Weights of a small self-supervised image encoder.
Model: 7.59M parameters, patch size [2, 2], widths [48, 96, 192, 384].
Rows from block 8 of a small self-supervised image encoder, named by matrix and row number. Rows with one number belong to one neuron. Each number is 128 + 24 x the weight over its row's rms, rounded and kept within 0 to 255. All counts start at 0. Numbers have three digits each. After the name is the row's rms in percent of the matrix's.
Before each neuron's rows are labels from the 100 images, of 14848, where the neuron reaches its highest value: "strongest on" is what is common among them. Only what is clearly more common there than usual is listed. The data: microscope photos of single blood and bone marrow cells.
# fc1: MLP up (model.blocks.8.mlp.fc1.weight, 768x192), inputs 0-191
# fc2: MLP down (model.blocks.8.mlp.fc2.weight, 192x768, transposed), outputs 0-191

strongest on: cell type: promyelocyte
fc1.605 116:147148117165136103108094111152142114121126086138145094160138146147147104086117142087085095149115129158084110113172117153127089120155166149098122171101113149148122157128140124175151128139142125119115103119139136111141095111114156060097111152139131147148109102120159180114102105135127109148094152117093134144113135173152126127138119121121080108133151119132151125107119133068158108120124119153140145130116094153171157152121171122103135098135110091102111146113132141126128126147154120134170101157128133120095137140126160099144197141121200143142129159144140142145112087109163114158
fc2.605 141:124137125143147104102094126180138111120119115091129121128161109151125112078146099134128131120142154117089118098119107125143146165155110132110120146140127106141157144076123122153144172156125141093142110132130116110149168123152072124135132193111105118111148120134169137154152105140114135135092106142117132129076121125110111118115158120150094071117136080176118116136150115136132079148139125085105094124125101093158086130116134113135123115135089145143123129140168150157154121149135125103141154152140140138130131137091156180069129120127135145213126110144161103135138115127182178110

strongest on: cell type: erythroblast
fc1.63 103:173098134114118146106150111137103130170153159130113130096116120087140154145083147116135150160113161156114104156129153124150096159146115133122115163124167144146089148166155127107145124133095153159128115109176119161157139112120130131091119116158119123151118108125095146116116119121110114167117127095092147166189163127140131154144122159081158083132128144130108108099155120148095151101177112084125114145132097143144092105122166124123113105115154075162165131111109096077141095109108098099146115117116150124102128133136121139106116132142144163094124134137112171191146143134097090148
fc2.63 091:144167127131110126160096122172138156129159123104187148133132125137096125094133119090101163128091092134115107105084103166127155094146161101128120156117133122121134099081135172086100095132140077141114142137146151129137129115138159098127136147129126112146121097117104157132142167139096118150146157086122120146118107146149114121169155124124110124086106119074096089100110129169136163136130116146118150118129150164146126100147106104139126140164094147164123140127166169125108175118130130113161166137105125138117088120112096150125155125132174133151123148093161070161144121166127110086

strongest on: cell type: band neutrophil
fc1.79 081:175163178097114131102126104109127130130140117087153117140113180122132125114110106114118121116161139112119143109140142151094097159110134149141125172133128141104096147158120091140114122143133091123098116131115151079122129116126148137157100147140147156112113135136077101101085104144124134136163124131152101125157125178120133100167132132102133087135164139097154080126158137113134157129143086135115150174150083125134172103127126087093146082117137116137099109107136112125159163127151138158144136124150148165075124157108101127161168152124191116106108137121096119192114131102154124164
fc2.79 066:132100151130132159135126147107131142116108153105096122119124082130085124144118137097149118165119129171140135116135144115152114175086084123124134125148154137123151119107107110134166105127097096102122114139104114130146200109134126092155131106128103154164176128090136112113151083054132088140110100125108134100072131158102120162142123127124169171109124119128137137174137084134122096138149164124101119104136132167108081120108108142125142105140118149127118127077159167135104117110122136151082135148152148180159126111112125153126076117114163100164158158146137099129123148119118144148

strongest on: cell type: artefact
fc1.397 106:119109140150138099154161153146131130113109078135073113123128102097117164150114129135100086145138130106149118133095166131144152145136137133099118125131103158119129099192183100075166158129124131086098108151131112156135141146089142150133116158102111102164128142159131091143174092113163148148077103092118134150139125124108139129139147118117176137103138141150160110147173112155147100116099072132145095102148130111090127158129107133108116134133087141165155144107113134114129115181110126154104144119122157109112180093114115122137155120130097142124118107099112154086090154124118119157
fc2.397 115:122138146128131155089129100133157149155151144152186171136130179153126099140143143098111133141146104150131099134124106150129114117126134105170121144072128162133148114108104111085078123115101104165129158108116144108106159091126124105136153171132167156112115112116100144121084157072125110119141163127199131142113142124189106126135147133105108133132147110080079116099132146140162184121152112122115164104128171151122143105118127149113130122134143103104126132146120137122123111098095158143141088145132147112113082151104089164155096119113124126107108086088122136138116104105164125136

strongest on: cell type: artefact
fc1.572 088:149141117129119144074103110089134137129133099144148152141111125132128100105172107091148145124146150145090111148118134150132101144101167143185148166120142144171174118144117096135173103147164139153115120143100099109168134135143155121171136107091104135157143107173153111092142139133157119161102139143165169109116091124142145106117081128128105136091119124158159104117167141152132122118129057106123147140174129151120116100134121119083132145146100152143129161122117093123102083151086144134090137133092156100136141119113101143107109127151113137097093112122104124156099162074135142140
fc2.572 069:157110145095134123139087136134133127112142084166109119132091105127121147136076177100089111142112133117087149161127136149160160088149115101067159111126115101122115119118144111123121154147143116119119105131138138130182082164149110136093123107141129132118133124128129124160126137139127118139130148097139123141172111117093105128165146120108149126107137124101109141139099102153091151129145120168143131090100150127127132100151136159176128092155141124138114102157166184132127154154149082118131150138122112101103157126096117059064154160136092122154137155114130134074165142156119165166

strongest on: cell type: erythroblast
fc1.277 101:176160162129120129111115144111155143118157117106119144115150129133107142124097173122120158154126090179158159082168110133106102151126085159134069126090158128138151140144132119105077109105132144122107128079170125129128174122116137086150146088145143152121170152135111113131123145098125141185174124124127129160143161110147144088124110151102130140139158150147123133123163121120143146149096122112171139116157134120148100101123121138098109098151138097143123135071066119111127142101126153156089124119084165134142118138100139125145114139159144131106123152119137133170113094099081100161
fc2.277 108:139156075129129131069098116135123140111090101146126151093145107117144128143088172137115108142116140164093128167129127105173122089125140132169092102126147131143099089139103101120111118108101075110121130131169143108137156107102154107107173114142132129135106143126101176165111140055182089134133142096144139104128131118119141169140117097112126122095119171125117131119110131111122158123141135119124142120107129138127083177125124172110176096105129107128125104140127141125113165171114126165110102159132169131118065138117147072137142121135139146147165153152119159141107133128141157146

strongest on: cell type: segmented neutrophil
fc1.311 112:148129128110114116121149123153106117147146148141148132136137158134089116155108155142128155117154113175112113152117113163130103099154162148138098114123112190135122093136123109109128124089098147154123107118124115102140147138130130138173134100088191140127073099139113159163109145094110097116137135130172138129151154118161127132168172140119122088101152117137141087092132126130111169125148125085098116082153118083118098106139127118126153121106158078143175120119148097119128089151128127163111107148149148142127131086127119082139075110096178128091140107117111129157136111073173129129
fc2.311 115:105152149107104128120094094162156183125158157076171119121181151127123107105154155108103101145103153163097160131105123184131109162101091145138131123167166103119142154124123122097105109154121109103133113109131129081123128103147130139136150135121122115130128135112138096101106139096167104141158123149157159146092120149136136139160117120100105155099099147122067131105160103148160123140105104081110129134130141150135137079156139126122161112144141126148116126114160122138105168175160120133084125164142144107153086110097092100108134121119153098127159116146167106096167136138127136088

strongest on: cell type: artefact; cell type: blast
fc1.679 111:175132144117115144173098131134102145118124110121145133143186102111142141120149089114120126106145128171140138155117175132127146106081147117137137081120154180141111134136151062136082134149159135110139137120157125095105131144121135118150152113102116128129142150116116161168135137135135134106112110111171103153127114136112170128131112119101136081104103164130121131098137113142132173104090103105107104109133087129124104126098175106069140105112081103185139102108138120150113178153131098172089094134112134128153137150100108124120127151118103122132139124126094066136080169112121118109
fc2.679 118:119079117121130123132155116146141109105119130123104111143102121110169164087124131098131151123148136110151139076129140111118148189132100151129125155133125130127133166147119130150193133112121163138146114114077110125119052131129103160116113144129100144110115083122151090124150122154116097111133080143100149171119155095112116111104140128125110152140142088116142143130114136122106141140141129125147130142149141115142144130129101132127130157118114139142147134174082054139132083048159133103122161112106104127161178118185128138122129154110094152095145123142147142129156130133087095081

strongest on: smear: peripheral blood; cell type: platelet
fc1.570 080:160157130172067059146129112117128140138152143126120143127152106159132150174134140112100105112096115103146105126188172154146171155105133150145108153121117155161126117177130151131155156127130121127095090142105105111151095103101108132100165087174147111148178118081138130128132150106144128108122126118130141125161120127136118144149157146078142137122123138134170077131155158130100117099105123120104072141172096139136134112137119098138117119111106128105156126169123127119084145110166127173146118122131126148134130113127110149161185162117156161125114122089134110109167139124137138104
fc2.570 059:117146133119110150160072138123096125122103122154099136104114077121150112132142109172126107191131116147151174153136165093148153089092113087125141118127131146114116119113152102121135124118100138134106106117122097129138130120131141126153159109137179101154125166148138173125171129134127125120153145079106099093099117132145105099122101096168162106080163116095128131162186096124108129097144118169133109130124099125128105174151127148104136101133119172118131113097121112131112113187085136170136097141100128122116110141081096125125138112133144116125142088139144134149136134133176126184

strongest on: cell type: band neutrophil
fc1.477 115:134134115121098138082113126133139150161151104107175130096136111104156144139108132137104154191108113147156097131112144136111115147151125117133090144174126147172133159135104125127137093106097125136136136106122141102157157130122164140138152097109153177169100126110104121100130142065099128153135152113138132138183156138137157146141138157102086192153147105111109146071130152151118138103122110106127084097113131161093105145112137147111184096085135138096100123109103136130150083143114101117168151148145125109106144127120110135191102107127109125096095127131094117130107142115137101108
fc2.477 122:115139125149114162148129135091135170122115136118104125165122152117149150131140094143118167117118107117118098177142148108082142080104129145152139123148106154078096089129175159129129111141164139146121183147165090133091128127117146135087088071153144151117099119103167136110165138127110127125157129119154105133140102111166104160139096108138095161137096150112141150120109125109153120153084135127116183130115133122118122099126143128121133163113143113119138173075138142106108148128104124112097139126122149091184056125126111138140122132114077116083105140104107101172099129134132113125

strongest on: cell type: lymphocyte
fc1.761 096:138109125123096143062099148142083111155132112117106134101142106104150097112145095107132148139134132177112090145125162126145168136097159112116087099119174144139151106119125114119125147124127131157156146123132146151164105113106157138106174149135158148129113155158062129117119158122134124106158111129130114148113140130107170147115103147148155122109138113109102097135143142153116151084160112150141139127168159169167093117139102132095102128109133096173095112143118084097132155122092108153150090103084143191145108134145134120103138133105124138105095118141159055121115116088123126124
fc2.761 098:166146136121135092138109136175152095115175149062151098153177103146108094098106125152105124123154114111100133103125133128155153147179098168083130139112128130131105135126130112127123151125154115108097102136120111125153149159149120081154113129125119135108099111123154158128108130185083125146125144104095138142138115133119128107123147138132087097128081087177162104158137144127128056157133118105122124128149082116153117124134142102134114144115078135142172137135145139129119138156150127128130185147121116150096144120136140153130140142136160161177154124117167097174120071128132111106

strongest on: cell type: band neutrophil
fc1.411 084:116108139126093105113158143142140102138120145132097150125148132141130158158161143102165135164141102128108110156155094127122108126129143169179104111116146119114127151118108147178106121139098134111123135120100131141161122142128119129104138088152166186156132139112061105144129142110113109148138095163138132106098125104129157185158114163085111095124119101129120125108108105149147174123117119110142102166133102171139133171101100126127145131114097139134101121144137144178133099098137112154157134157103131136145119107109100143190117119113156180061109105150153080162083164131131112140
fc2.411 067:144110142086106170131094098121095105119105148125131098143178182125154130138151067136115152119136081139117100138130158103110089112152108137166120108113150148139134161152120131118137133142130104171155175140149141153143095124147183151128148107099169148128125132112141108092108124137134159073153142090112154142126125121140126143155091148093122141114111121156118121136123130076107123133138164131110099139097100114079099133138195165136130149106173116118122155119163117129112146129130117110132096134143128114144110156083141105139124148084104123080100129162098153179116133098149131164

strongest on: cell type: promyelocyte
fc1.155 101:123106130120074149096102130155124119144138081139142093074156118170150121125147137109091154184141149179119118150134132159130125146151141148147097117126114104177181169137108111132113100111136151096133134087139145113154136127147109150155154082142131127135157137153111097133122145088123125148166108131125095134104102142115123111117144121143111105097130110122119149087186116150134099123169064093108122088151088120111084128133144157177110124104150151112132117106115147132116110146123127161127130174098129128154159099113123169096135101108144110137141102127134132142159185167148155146
fc2.155 107:094147123102154111182113104163123126136076090127156148134122121144126138136114139132142103108093139097150127143104151131144117128134151125161103143143134118103139138133135121150153161137107153104136137174123125146107130097158115161121158134132151142130162137110136121103184114143160130096101124090156116098138120133078090136149106123165150158115145142115091125146100098131085128095076145162090097093111136088112106156114121147187187089152139165075134135150138140134095144185148116132128109127115178105158137154132129141125124126089129107152129099085158138091144157155144165129

strongest on: cell type: promyelocyte
fc1.333 095:153138160108135117108103100118152112112168114125107127110113098125113111088137155092106137143169115140113102157120135136102152108134149119103120163091107173143135114146148076152135122126132104085131165157161151100154170151031102116099128087110100140140136137129095158162147112108112108125101131089138181127165119150158120145146107108155114075104166141154143121131137148089154168141120119141156094141108079089145104174113151137135122116116137115146144125128103094132120124133112097129100153113095112128172121143110149129129151149095114129130107150082122153132111142083128127155
fc2.333 084:093100146135142096143103105119088112148143090169145141126154152118154119100111155141140100149119110153145138131086155183147147118118138098155124106155106122124126161091151097149135138139134121114136083108123129138122108112124102146121130181129109076144165131152098120138111134163149138095112101158148143124140095104096120099119138141122133086134112143122084138086131082153135129071142078136139094147078145117154138179111089141173110104142105180134115082133104119128117093158108159138112101089114166114100153133110157120136144135116090160147102092106131147125138152100142169126

strongest on: cell type: lymphocyte
fc1.349 074:146145165111131139138152110144132159108135114113144146147154137131150141161133185127088118173112111152104165122126174107095104107125149135160112097155160156126157126173127122102160155118099098138092119128118116081145148147132131147120170119139102116159097140139101112171122110055119105112131110159108131139113098118115121131154129119083159117098141133122138090114148113090123120095173111086110124107117143132082108088124129106142160115069128145132114115140093134154110135112101111107115149130081118099157141130144146121108107146106132098150162155112140128179177104080177103144
fc2.349 055:115161140140141113126123125111160113101164100094113120087110128160095112110101169141163111178120160120115172111091127152125126136119158131140122127150130106131105079139081129119104145112119080123117126077120126145173113100086144094144142110160169138142099144098089173091138150114098120119153150127118151146109129122155131172139129114111157136136124128106099072125130144132088070142116096128119167136131134138128079127171135104100118118179137135105129114161114185152098129157150138141144103141159156141102114099084098142103118126155114142164152172109137144103094135140114130119

strongest on: cell type: erythroblast; cell type: lymphocyte
fc1.17 136:131154133128150082116113126170137124130162152131106132105135133165093104169092168146126083117134178115112109154170140128167108191161106147117111095088125107159095157100107110078142121142105125135127116139098171131146139180128128120135139132140134145114087090132125095141146147127118122146128149150105160123136130151123103155152135143125145134154123115165110112127132131128135085149131138143100140091140139156149114132139097119157111111175117133114105081151094157124143086131169113158125113142148117080100128077113171120136138126131123111112128148089178143048150120146092108151
fc2.17 167:095166134094134112109099130144182177094124127155128178155128145120171118135113146148065087099090146112126179141136141093174119125120077114127121102124172106118138113087088121084087126139136105139153140076117120162117098132178167115142102099151114112161140150098140147127127146129146162098113129121135096137155149121123126136133104120107116149157136151133091149102119138137106103151120096089109151130071135120124130116164135141128103108130135156120122125132120177108123153159165143118107110153130123117156111166133118125124151143092086120123136135116162151112133153188105158139

strongest on: cell type: lymphocyte; cell type: artefact
fc1.724 091:126127155170107125150142138137093126160158110117134095092156167170129125149118201103104135133126105161108128121116122154156137130118127139120117099162147120130161103157104125142105157163155132121143118115119122071101174146107127161169155148132156127129129116140100126122099103130165145130121130155168138131116131145154188098110143151077143125140145126119127108142141126097109101101141104151136101129123142095086129113154132122104104119148143107117145090115098182132150134169108158164111090164123124117152126126040136134180089118126153092106167149110120159141115123099153124157
fc2.724 085:123136146149121134119118132106154154107109146149138168097158137121159127174122112125126125136136136121141121116141139112132147100096129117151119125073168131159155078123097164125070080140096145125092162114137138114122145097118132097122099104124177135176136135124087139115133141068135141112149112146142115154108163168186167168134117103115125167135130119116114132110124153111157159113120114101145158153136139162080148136118087140112161136124206116054114109102098163098145114112110127151142089117104148112133094137106123117155096107144125139119123139164111111104105139100154106130

strongest on: smear: peripheral blood; cell type: erythroblast; cell type: band neutrophil
fc1.730 094:129150149138116127154111142112133147092131145100101107133137147180135108156138163079133126150117101124138174136137156135105130151158125148150133143117137110109117163143164148131160079126111102135123083135112117129145128151089117124089154113154108185119165102071110117111124106136128085167117124094165152128147085097143085131130128190125114135134157166123111094119128108086122130156148144169094107103095152147134140148148127144133117108127068133119128131123120100139112151140175113100126144122128184140123126099144121180158114145159118131077174123095122138106104110075129145156
fc2.730 082:146125142156160091145162097113098137115146117140084146169091054121123109096141151141164120130108121138157152130129166148145137168120143135125100154111137140139138137152147117134161150151152108102146092110057119128117153127129109113118129159146084151114131159149132116129131129191153156150084094158120118137100127109120083075123102136165133128115161142150143112152163123143143082128126098110122113102147108134179119147134137121171137135136095164156130113099115142140155124133103112099090135096137134097130131136135166145152131084117149150069125145104136103111161070124161129116

strongest on: smear: peripheral blood; cell type: eosinophil
fc1.288 096:138108127124139135092093091112092137143148122093051080134152119138152145142114138140117124171152167117160171158096153139134102132123108138136127119162146105137090158167172122115167146136072110123159112142160120140118113132089143188112180130146123144167117112127109141141123173077173150129152161086159126155151093130127124125121107129122156121099149143137123156153155117089087084120130143139136125106133104122106105135139126147147143137104088112176157136138149089128123139136123141160123149093117139127160121082139155124128121149126127157125175100106088159120138110129101118159
fc2.288 101:091163120136126125137124134103132130130130139113140128111102118184100173128137147118184134133134112154117078111140106111103167123139194146159152148102141107139094118139128153055155139150144111130069099111122102108153131102110128087152120167132114163156101116141123122085083141128122118142107129143131156140097102127164094166157139143151082075113138138086129105106141117140159100137129103143156136117130154114107101149132111111087110145168139165118092156111136165133166163129122113125137140110137103106106157138149143151129123130144130126088128140147132086091094095082156112155

strongest on: cell type: erythroblast
fc1.132 089:097089147153112137093117143152120144117142130173144119103144119142131098143157136122109161107133110125090137095147102090142090129109143142105107132133122127154116128141153131136143155122096130148107118154127138116097124152139138168102149149152126212114143103154078102160104121146090125134147118104159156131132149164179109125125114144141128117088178139096100083100175148133161112112163069133179149135094143138092132118125127166116129116160194136077149105161153124166125146151072121136131110122111117156122153126102113142183125131128139121088139131131109142149150135154133151126
fc2.132 085:127159153146144115115107114101120127133141098150096110085105131142099149126132151130140126171142134176151108176097148134108106123130143102130110118143122138128114155137165126164147111113146155088143139139154138121177169111115120153133140087138158151119115154141107128123167131107122102151170175091131145126138106139115108140157118105145149131102159134100161108140179092120140129145104127166109103060117098100134109162128133151128178103093110133167169135095152094115098165188120128180101113157106158101155114110111149130127129076114148113133139104100128112129110137128120130200

strongest on: cell type: lymphocyte
fc1.421 088:108136123125085074108118101123140113153126156120115165128149103130161121129116132101110108158119158153167109147143171133121137119104107120152100151153134143134123115162130115156114151145132089095134065119155145123121116129105118108105126158127155119172180168147147127106114095145182151148128107150139130132159123152140170138135141142092139107124141118161154111142120077079144117084102133122088114118154103131142130108106134162117104121158139119095168077070093116133080125145128096136099113156104186146138145112103144081117155101129127142163157105103127122117160120103148166094
fc2.421 071:174151117100159163113097115147144162104144113129132130152097127149104122101152118161155125129108124163106117169136145125097112152154122087108158137116115110142148107086117123097160096157110131153129160138117131114127104106159135113103083150163106185119137130182147157146132140148139127133101132138108160091100138134108107137133081104124088130117164143134079134085152120137176101148109102123122167125133099158138105109186173168119151129151113138121132125116141165096130166134125091136109096137126111112162110125099164131158149114099145135101106121162157081107108094131120114192

strongest on: smear: peripheral blood
fc1.101 078:097106138139145131114108126130122151119138122119105128146171162144127152073115118096147147116140143162109146130115155161101135166138173138146152110111113142103063133179194123132112139134133124125139109133127148153123100126130098155135083100165131148143154095139127101103099141148104160104100159120118153113117138113173137166160147086122113114121136143104108124091164137078166120115132092145150136147111119145118122125143100078138138148168158115129090104128120094163159141158124088111124108104109138163116083084116116135099153140131090101101162114106138090183109146131095150157
fc2.101 061:089114167117134127122125135100091142104148113131140159103102112142121148121096184138137115145118088142140155130123153146124184096116159161111153144135135150107117133138133170070182101160128142167095140128126145111154104138124150168087121095123135130136144105122093089101098154115133103117149120136133140140164106124124120134168142151100130111133161128080135123164111101126106118082105136186151126083135141096146112169130104112103159115161111148068098130114113135146130078125100128123127107128154161142113179114146092156139121138104115145082137119135100126121072128089151119160

strongest on: cell type: band neutrophil
fc1.759 090:159161155137095106100127122132112170105119129116168166142171126194139130150128103124114104126146136153145160081109111100112162107131128128158135131125123150118112101144125129159107093155137132110130090119152143104152145125152117119133145136118116157191145148103094125120113149135166113119141121107136159101132152168108151155178152151128134132090123153105125076110118094137118142100072106119124154142118140132088144172111116111138175118143075085135120101130161134144109154147145092145082148174146112167172084125129117119145153148164142114143154120133097105153092163114149116094
fc2.759 086:144122106119126124088116120164172107131144171153122120122109142095135140092141125088106139123153151114105121137156149138155089175142076116160121147093146129152178134164096145100149145107078124148091134102064133125137108123122159109127137117163125166094129100113116101135086137094093107102130127117099164157138160117118166114151163139081138128133112121163103110104155158103105129152167140111134140126169127141124135061166165159138109128114158107111137105151123109155121128053145119122137114154116128124138149121121106106117112133110164133124151104171131128109181117152098117122

strongest on: cell type: lymphocyte
fc1.479 091:166091160121114139101116099113105107149122116155098129112109158127116096135124151122090116161127116170133147119115141117108106147127109097107099134149174133122163178106081121148148158142133110127137159128127098136123109151161176169139151154147135106138093115115105117124067120132121153087107166127108119124149153121098136119168142122126155144111147126144080121131191151158134098111138108118082162118135127143097142122147145148102162116125170082123132108149147125099142120149094160156173083143109089132121126124141117084080087107120094153145127092157107131167157108115148159164
fc2.479 088:137164107127145143124161126144154139135149117079147141139159144163106095130177143126137167100160118112151126119099107141107124131136119167127131172095105120121116096074097113123077067118112117138144097122132148116136166124153110077176129138089106139118117126120122140126145136144094139167136125150156093139104111138158109134114138147154086109146100085119134125089093131145151148148124120103121158130142153148159138132118140132143136158155105157165100128104104165146148137107135130088154166164137168119116100150131100171144103118170118115170094137104155134116110109126133142039

strongest on: cell type: lymphocyte
fc1.460 106:119145148133118120095098149105083126116158170119161107155121124152143080142128143149133101136120119130095105165159160162125127140115164107097125159127167157106141149169150121076119121124117159117105147137122107138127150098135160161147104147154159129125102140149092114115097127106168113133141158109122140140129154158125150146161129119068149121117135137132121121107139130107106129088122140144102118127147086118119156100109152104083103083120179065173123111120141114165101209164145150171150138145144116123106095125098133081098139123137151121106131126088133117118141085103144098154
fc2.460 102:117130153120117115157158134133161118114128126085148121137180112120110155130143150133133126117090139095143161134111148112149145140111094195118140145147139048130118141155102162161119126176111136099131106130100135112125118141159090135161097114147134158097179123096147082071198101102166143145134097158119116146118122118102126151122120132159130173156128120118104153158088107125145092127086132088123122145134112137124136113137109133171136144165150183118096115122078138119112076139168140121115143096126133135162122120130106142126136123144120122121132139137144112121134127174111103066

strongest on: cell type: erythroblast
fc1.428 096:146136168135098087140112116125142155151151129102126120124138113125162129108097114126094105116105105144181121078137147108128127112140126147156097100101157130148140129138139143134087153122111133114104109124163090097110149116153109102120111105164147114157165093109123101100078096136111152137161155088103137160147098142127120132164120171156144140113151132120137115165135118068118069086117138141084153091163106107069142114153125138169160113071120101099163129135125124113135114143135152132079126169105148148108116132115152136116129158105122135116181157108128125158135089173142142146
fc2.428 090:129129126087129159096135142111114176127113119151116146128083129104099139125143098147138107107148103183142112154097103137094108147151167112131140121148113122082073082121176167096137134103153125154146139149134139159130098136147182137090142149108128120137092171152095159159109185140117169128112122111147149103157122119127092148135087136141125133124154111088117174108157153162111142136109109138133148080130126142157097189146128159155128114148143179114124147112117164118127128154115102137124128088125103101155123125150121132147118089116123129053078113132117131148117134141129135136

strongest on: smear: peripheral blood; cell type: eosinophil
fc1.244 097:141114162156102118141100090170138145132121146069153124128163128121171150106075131107098123110133123108101139144099133141138134094115122156154117107109157140153088119154149140122099127149104143132119118120153117107140140139114104160126137110147170158165173082085125145104123109106121122092093140162112125146122100119171156150143186095144149144143099141145097097139132091109080076086141156137093115132138141099104113106133143149138144137109149102118164136129117123078107133135164115160104148140117125164066156122125101147097136151119096131135127127149119137130181193129148108113
fc2.244 079:117096093155165115149154117126118133125070161116098098139135127121124144130131145141190137101121131133132128140102105124111125122161124121125128119138074138092082143102128112158152152133146125139127104146166110116101121131108086119096154173095104082098071158159165106145086122099122148155118132119136151120143107115089091128084111157188104101123145122139147160141147098123108101147100140138146152106131125097159131159104140116154133123118077134170101164112165098160141148168119147133112133122161112087143107146138190133117108131159146132088119098118100112144100136088132145137

strongest on: cell type: band neutrophil
fc1.166 121:121154131120128136109136130139152138133125121125153107117119178166093120100140143092139166160129167143140111119134138170161108157150170125111145165124134116145140129127111121116137113094153122136118130122111162112164130142091125099103148133116128156101151125154114094112124117140108114144145145122147172146143149130160160121153125149104122128110135115111106117085138169151192151169124063114114134113101129161119130148088124084075152078070107053161123123102142146140126148157162111119160142183103129132154139148119136097175141127132148130156062119149126119120151106154167106119
fc2.166 128:139141120159139084155137135144137090102114109106104098152108097152087121116094131134140130089120137102125152130116101130132132108156103148096143121162097111096101122115167124153154155124121124122134082165154138113146150135124086125106172126110115076111147144127139121212155113158124102126145152125104107106111095130076081125094130138177152075114137096134143105185114109123109120126120124142107110112123111089151112129150142119153133115147065171148135161137146112155120147153129123127108166140146159126099162132139117133079139147142136146178178133108129139102117151102143173109

strongest on: cell type: erythroblast
fc1.151 099:131106166132150045127141167148125141105124115143110117135107082074123124155104115096093088115112113117157154139124124114140162163131099119131141122119135172142097116181133094131098141110105092112130156125123121133146126153088146121107133150153104127121108131086111131161132102158109151170141114111094120098136135103111135128148137126145191114098164108135136142132128131133090130111157116140139152123099110140157095151155137124132143106140114166154184132182069146092139116151152091109098104143134123144112156119100099123130182166121147148119161141090166129130138111125097085160
fc2.151 086:122154143126122135129175127097162154137096121103148150176160116087141140135151128168072122115119126114147198095120162154129132102084110124138160105155137123092160104112100146139089110165147106121137142128146108137064097100174104104106111121142114108141169109116148159102137136153154185132125104114153109129082116113164120119125105131131100171137123170124108163128134111114136100133085120091122136139092135160139135109126104129124128121140142139138138149109148113112123169119166181131133131159107131141150085150152090147118139121102108129132109113131178072170114143119114134091

strongest on: smear: peripheral blood; cell type: artefact; cell type: platelet
fc1.696 100:110093139120118151098127117133147134108107095129157135089173073126112122143150104128083112156149105143136095100143175160129158161084153143099075158137129120183150149157097137137080117157098156099126108118101147155116124099146105131123127122127115147110179132164119095131162140115168155144110098156142103150095109109146147128121107117129127127109147105149118133131148101105096093115167084084130103123112132143139158128137106141138144148064113146137191105122123120132086094107110120155093129134082174102131116108121127118154142137118160125160136103119135111093116161105095110128
fc2.696 085:116150117111124115153101151143129087144111095151150125117134127157084100103098161126121161136113104133111170133094135127161133112127125106120134107126138085116133115111094094127147108121123052163126142132074151149124136104157146108149201114119141093110145136135120133148137152147170143127134152098145102101103131142086140102149163125136147096104097119122089112115103133129074156110136117164092105086113112138100126147157143121132163089142080139145109112126177167134099168130147150123134131146150139138103146163131098145097088109114149102153148140108128133130161150136193176142

strongest on: cell type: lymphocyte
fc1.726 126:123148150172092152109120128084120120159162163111125129091122134140125114147105111130108118127147139138116100152148129175112117136069151132128144154103146144129162121139181117088133105146131134130140135115154151083151140096100168144123108116130119144143092154132101153161113133111153111146099120117096116119105160176136172125131131160133133131126149143109153108113157115110129167106152150205117117104178122122153135102153138131101115102107166089163123105111141079146139179114143141172137080123120117150122132111112088105105138092110116141107133134125154104126168113053110087159
fc2.726 154:129125121078090104162127104159175153146131130090139129125159154102160135119138117145128114131090150116126175162127126164123107144147078171169141119184137090126101161129111135127148139126121136096153131123108134152102100125164143138150117117130104139099124127103156065091143151131150158114139137143139133133131140104111130173191103126124099172149103135145096151121120131159107065114098125084120132149113138161140102100124136131167126151149125151128124137132111116127134123160172104106097159111136104110165132111139120117127104130086126103108119129133161104120146147204068128089

strongest on: cell type: band neutrophil
fc1.715 094:155164114154129072158129094150102124147132136137181109144143169140108118101155172094106122111118104132154101082124114111138109115150105164129110160098139153168101145115142093144135130123117072105141115113106137119111106117115124105079128150120153133163141091126128112100109149141098130156137130145107121103132134171118108120151160137099113098127161101119147113126170087156141126114133140170123120128122113106145165154146102118118158077137133108127124091131118138156124137111146103128137112135134117119136158143084172078147123099134168143157130150137138108129126063079206184128
fc2.715 096:126147132157138117121097126148146114116122129095137114105115092191094114104131161119149159131112165115087095125143104137156146174134140139109146151088134123120164100104114113094130128164134137115120108144089114111173177117123091110151118152116135185132159150144138134142121128110131093153084124127125137118073110148145079132138151134148118122105135127156139103127141134088144081169125142108108108089154129117137088097146125115103148117136088149101123140146184165146133165113110135107113108166143122142108131122099145167076111108117185132167152129140138090097138088103185130151

strongest on: cell type: band neutrophil
fc1.272 098:116072137092111140143100100110122146159137096153184114084189131112151125088095109129103165116150130151125118134141116124111090113143186125159080168132123165132151134122119140151126102117110121148107130119187133103125145144112141146142133092132170183140122077099086164140111146130084131106141138095160118133161147155163089119140127118154096137123106128095135130105144140115151150113132115096152143111138111109090122091115163159120137137149113101109189115109105161101116133141122138111129144139128185145117151115095117175122081105109134134089151135121143143141094140131116140141
fc2.272 105:138166142111131108129111102112121184112126153121123149134086164121144129091158109162125140134102133135139134154120131153079120163137105099121102109177138167079084107098171149107160161130134155126111091118150105120092116134129145134104126123117121136140099143107132139118109131123121167152140126134131141116129129119158093144150095148129083154133112111113151128120167140160155107147055124143105182095143137126151114120162137169153107135113119128143168164117137128138114179177155110130116118158099137100184111131161099106132125091086120128081109101103163074114153117129150136094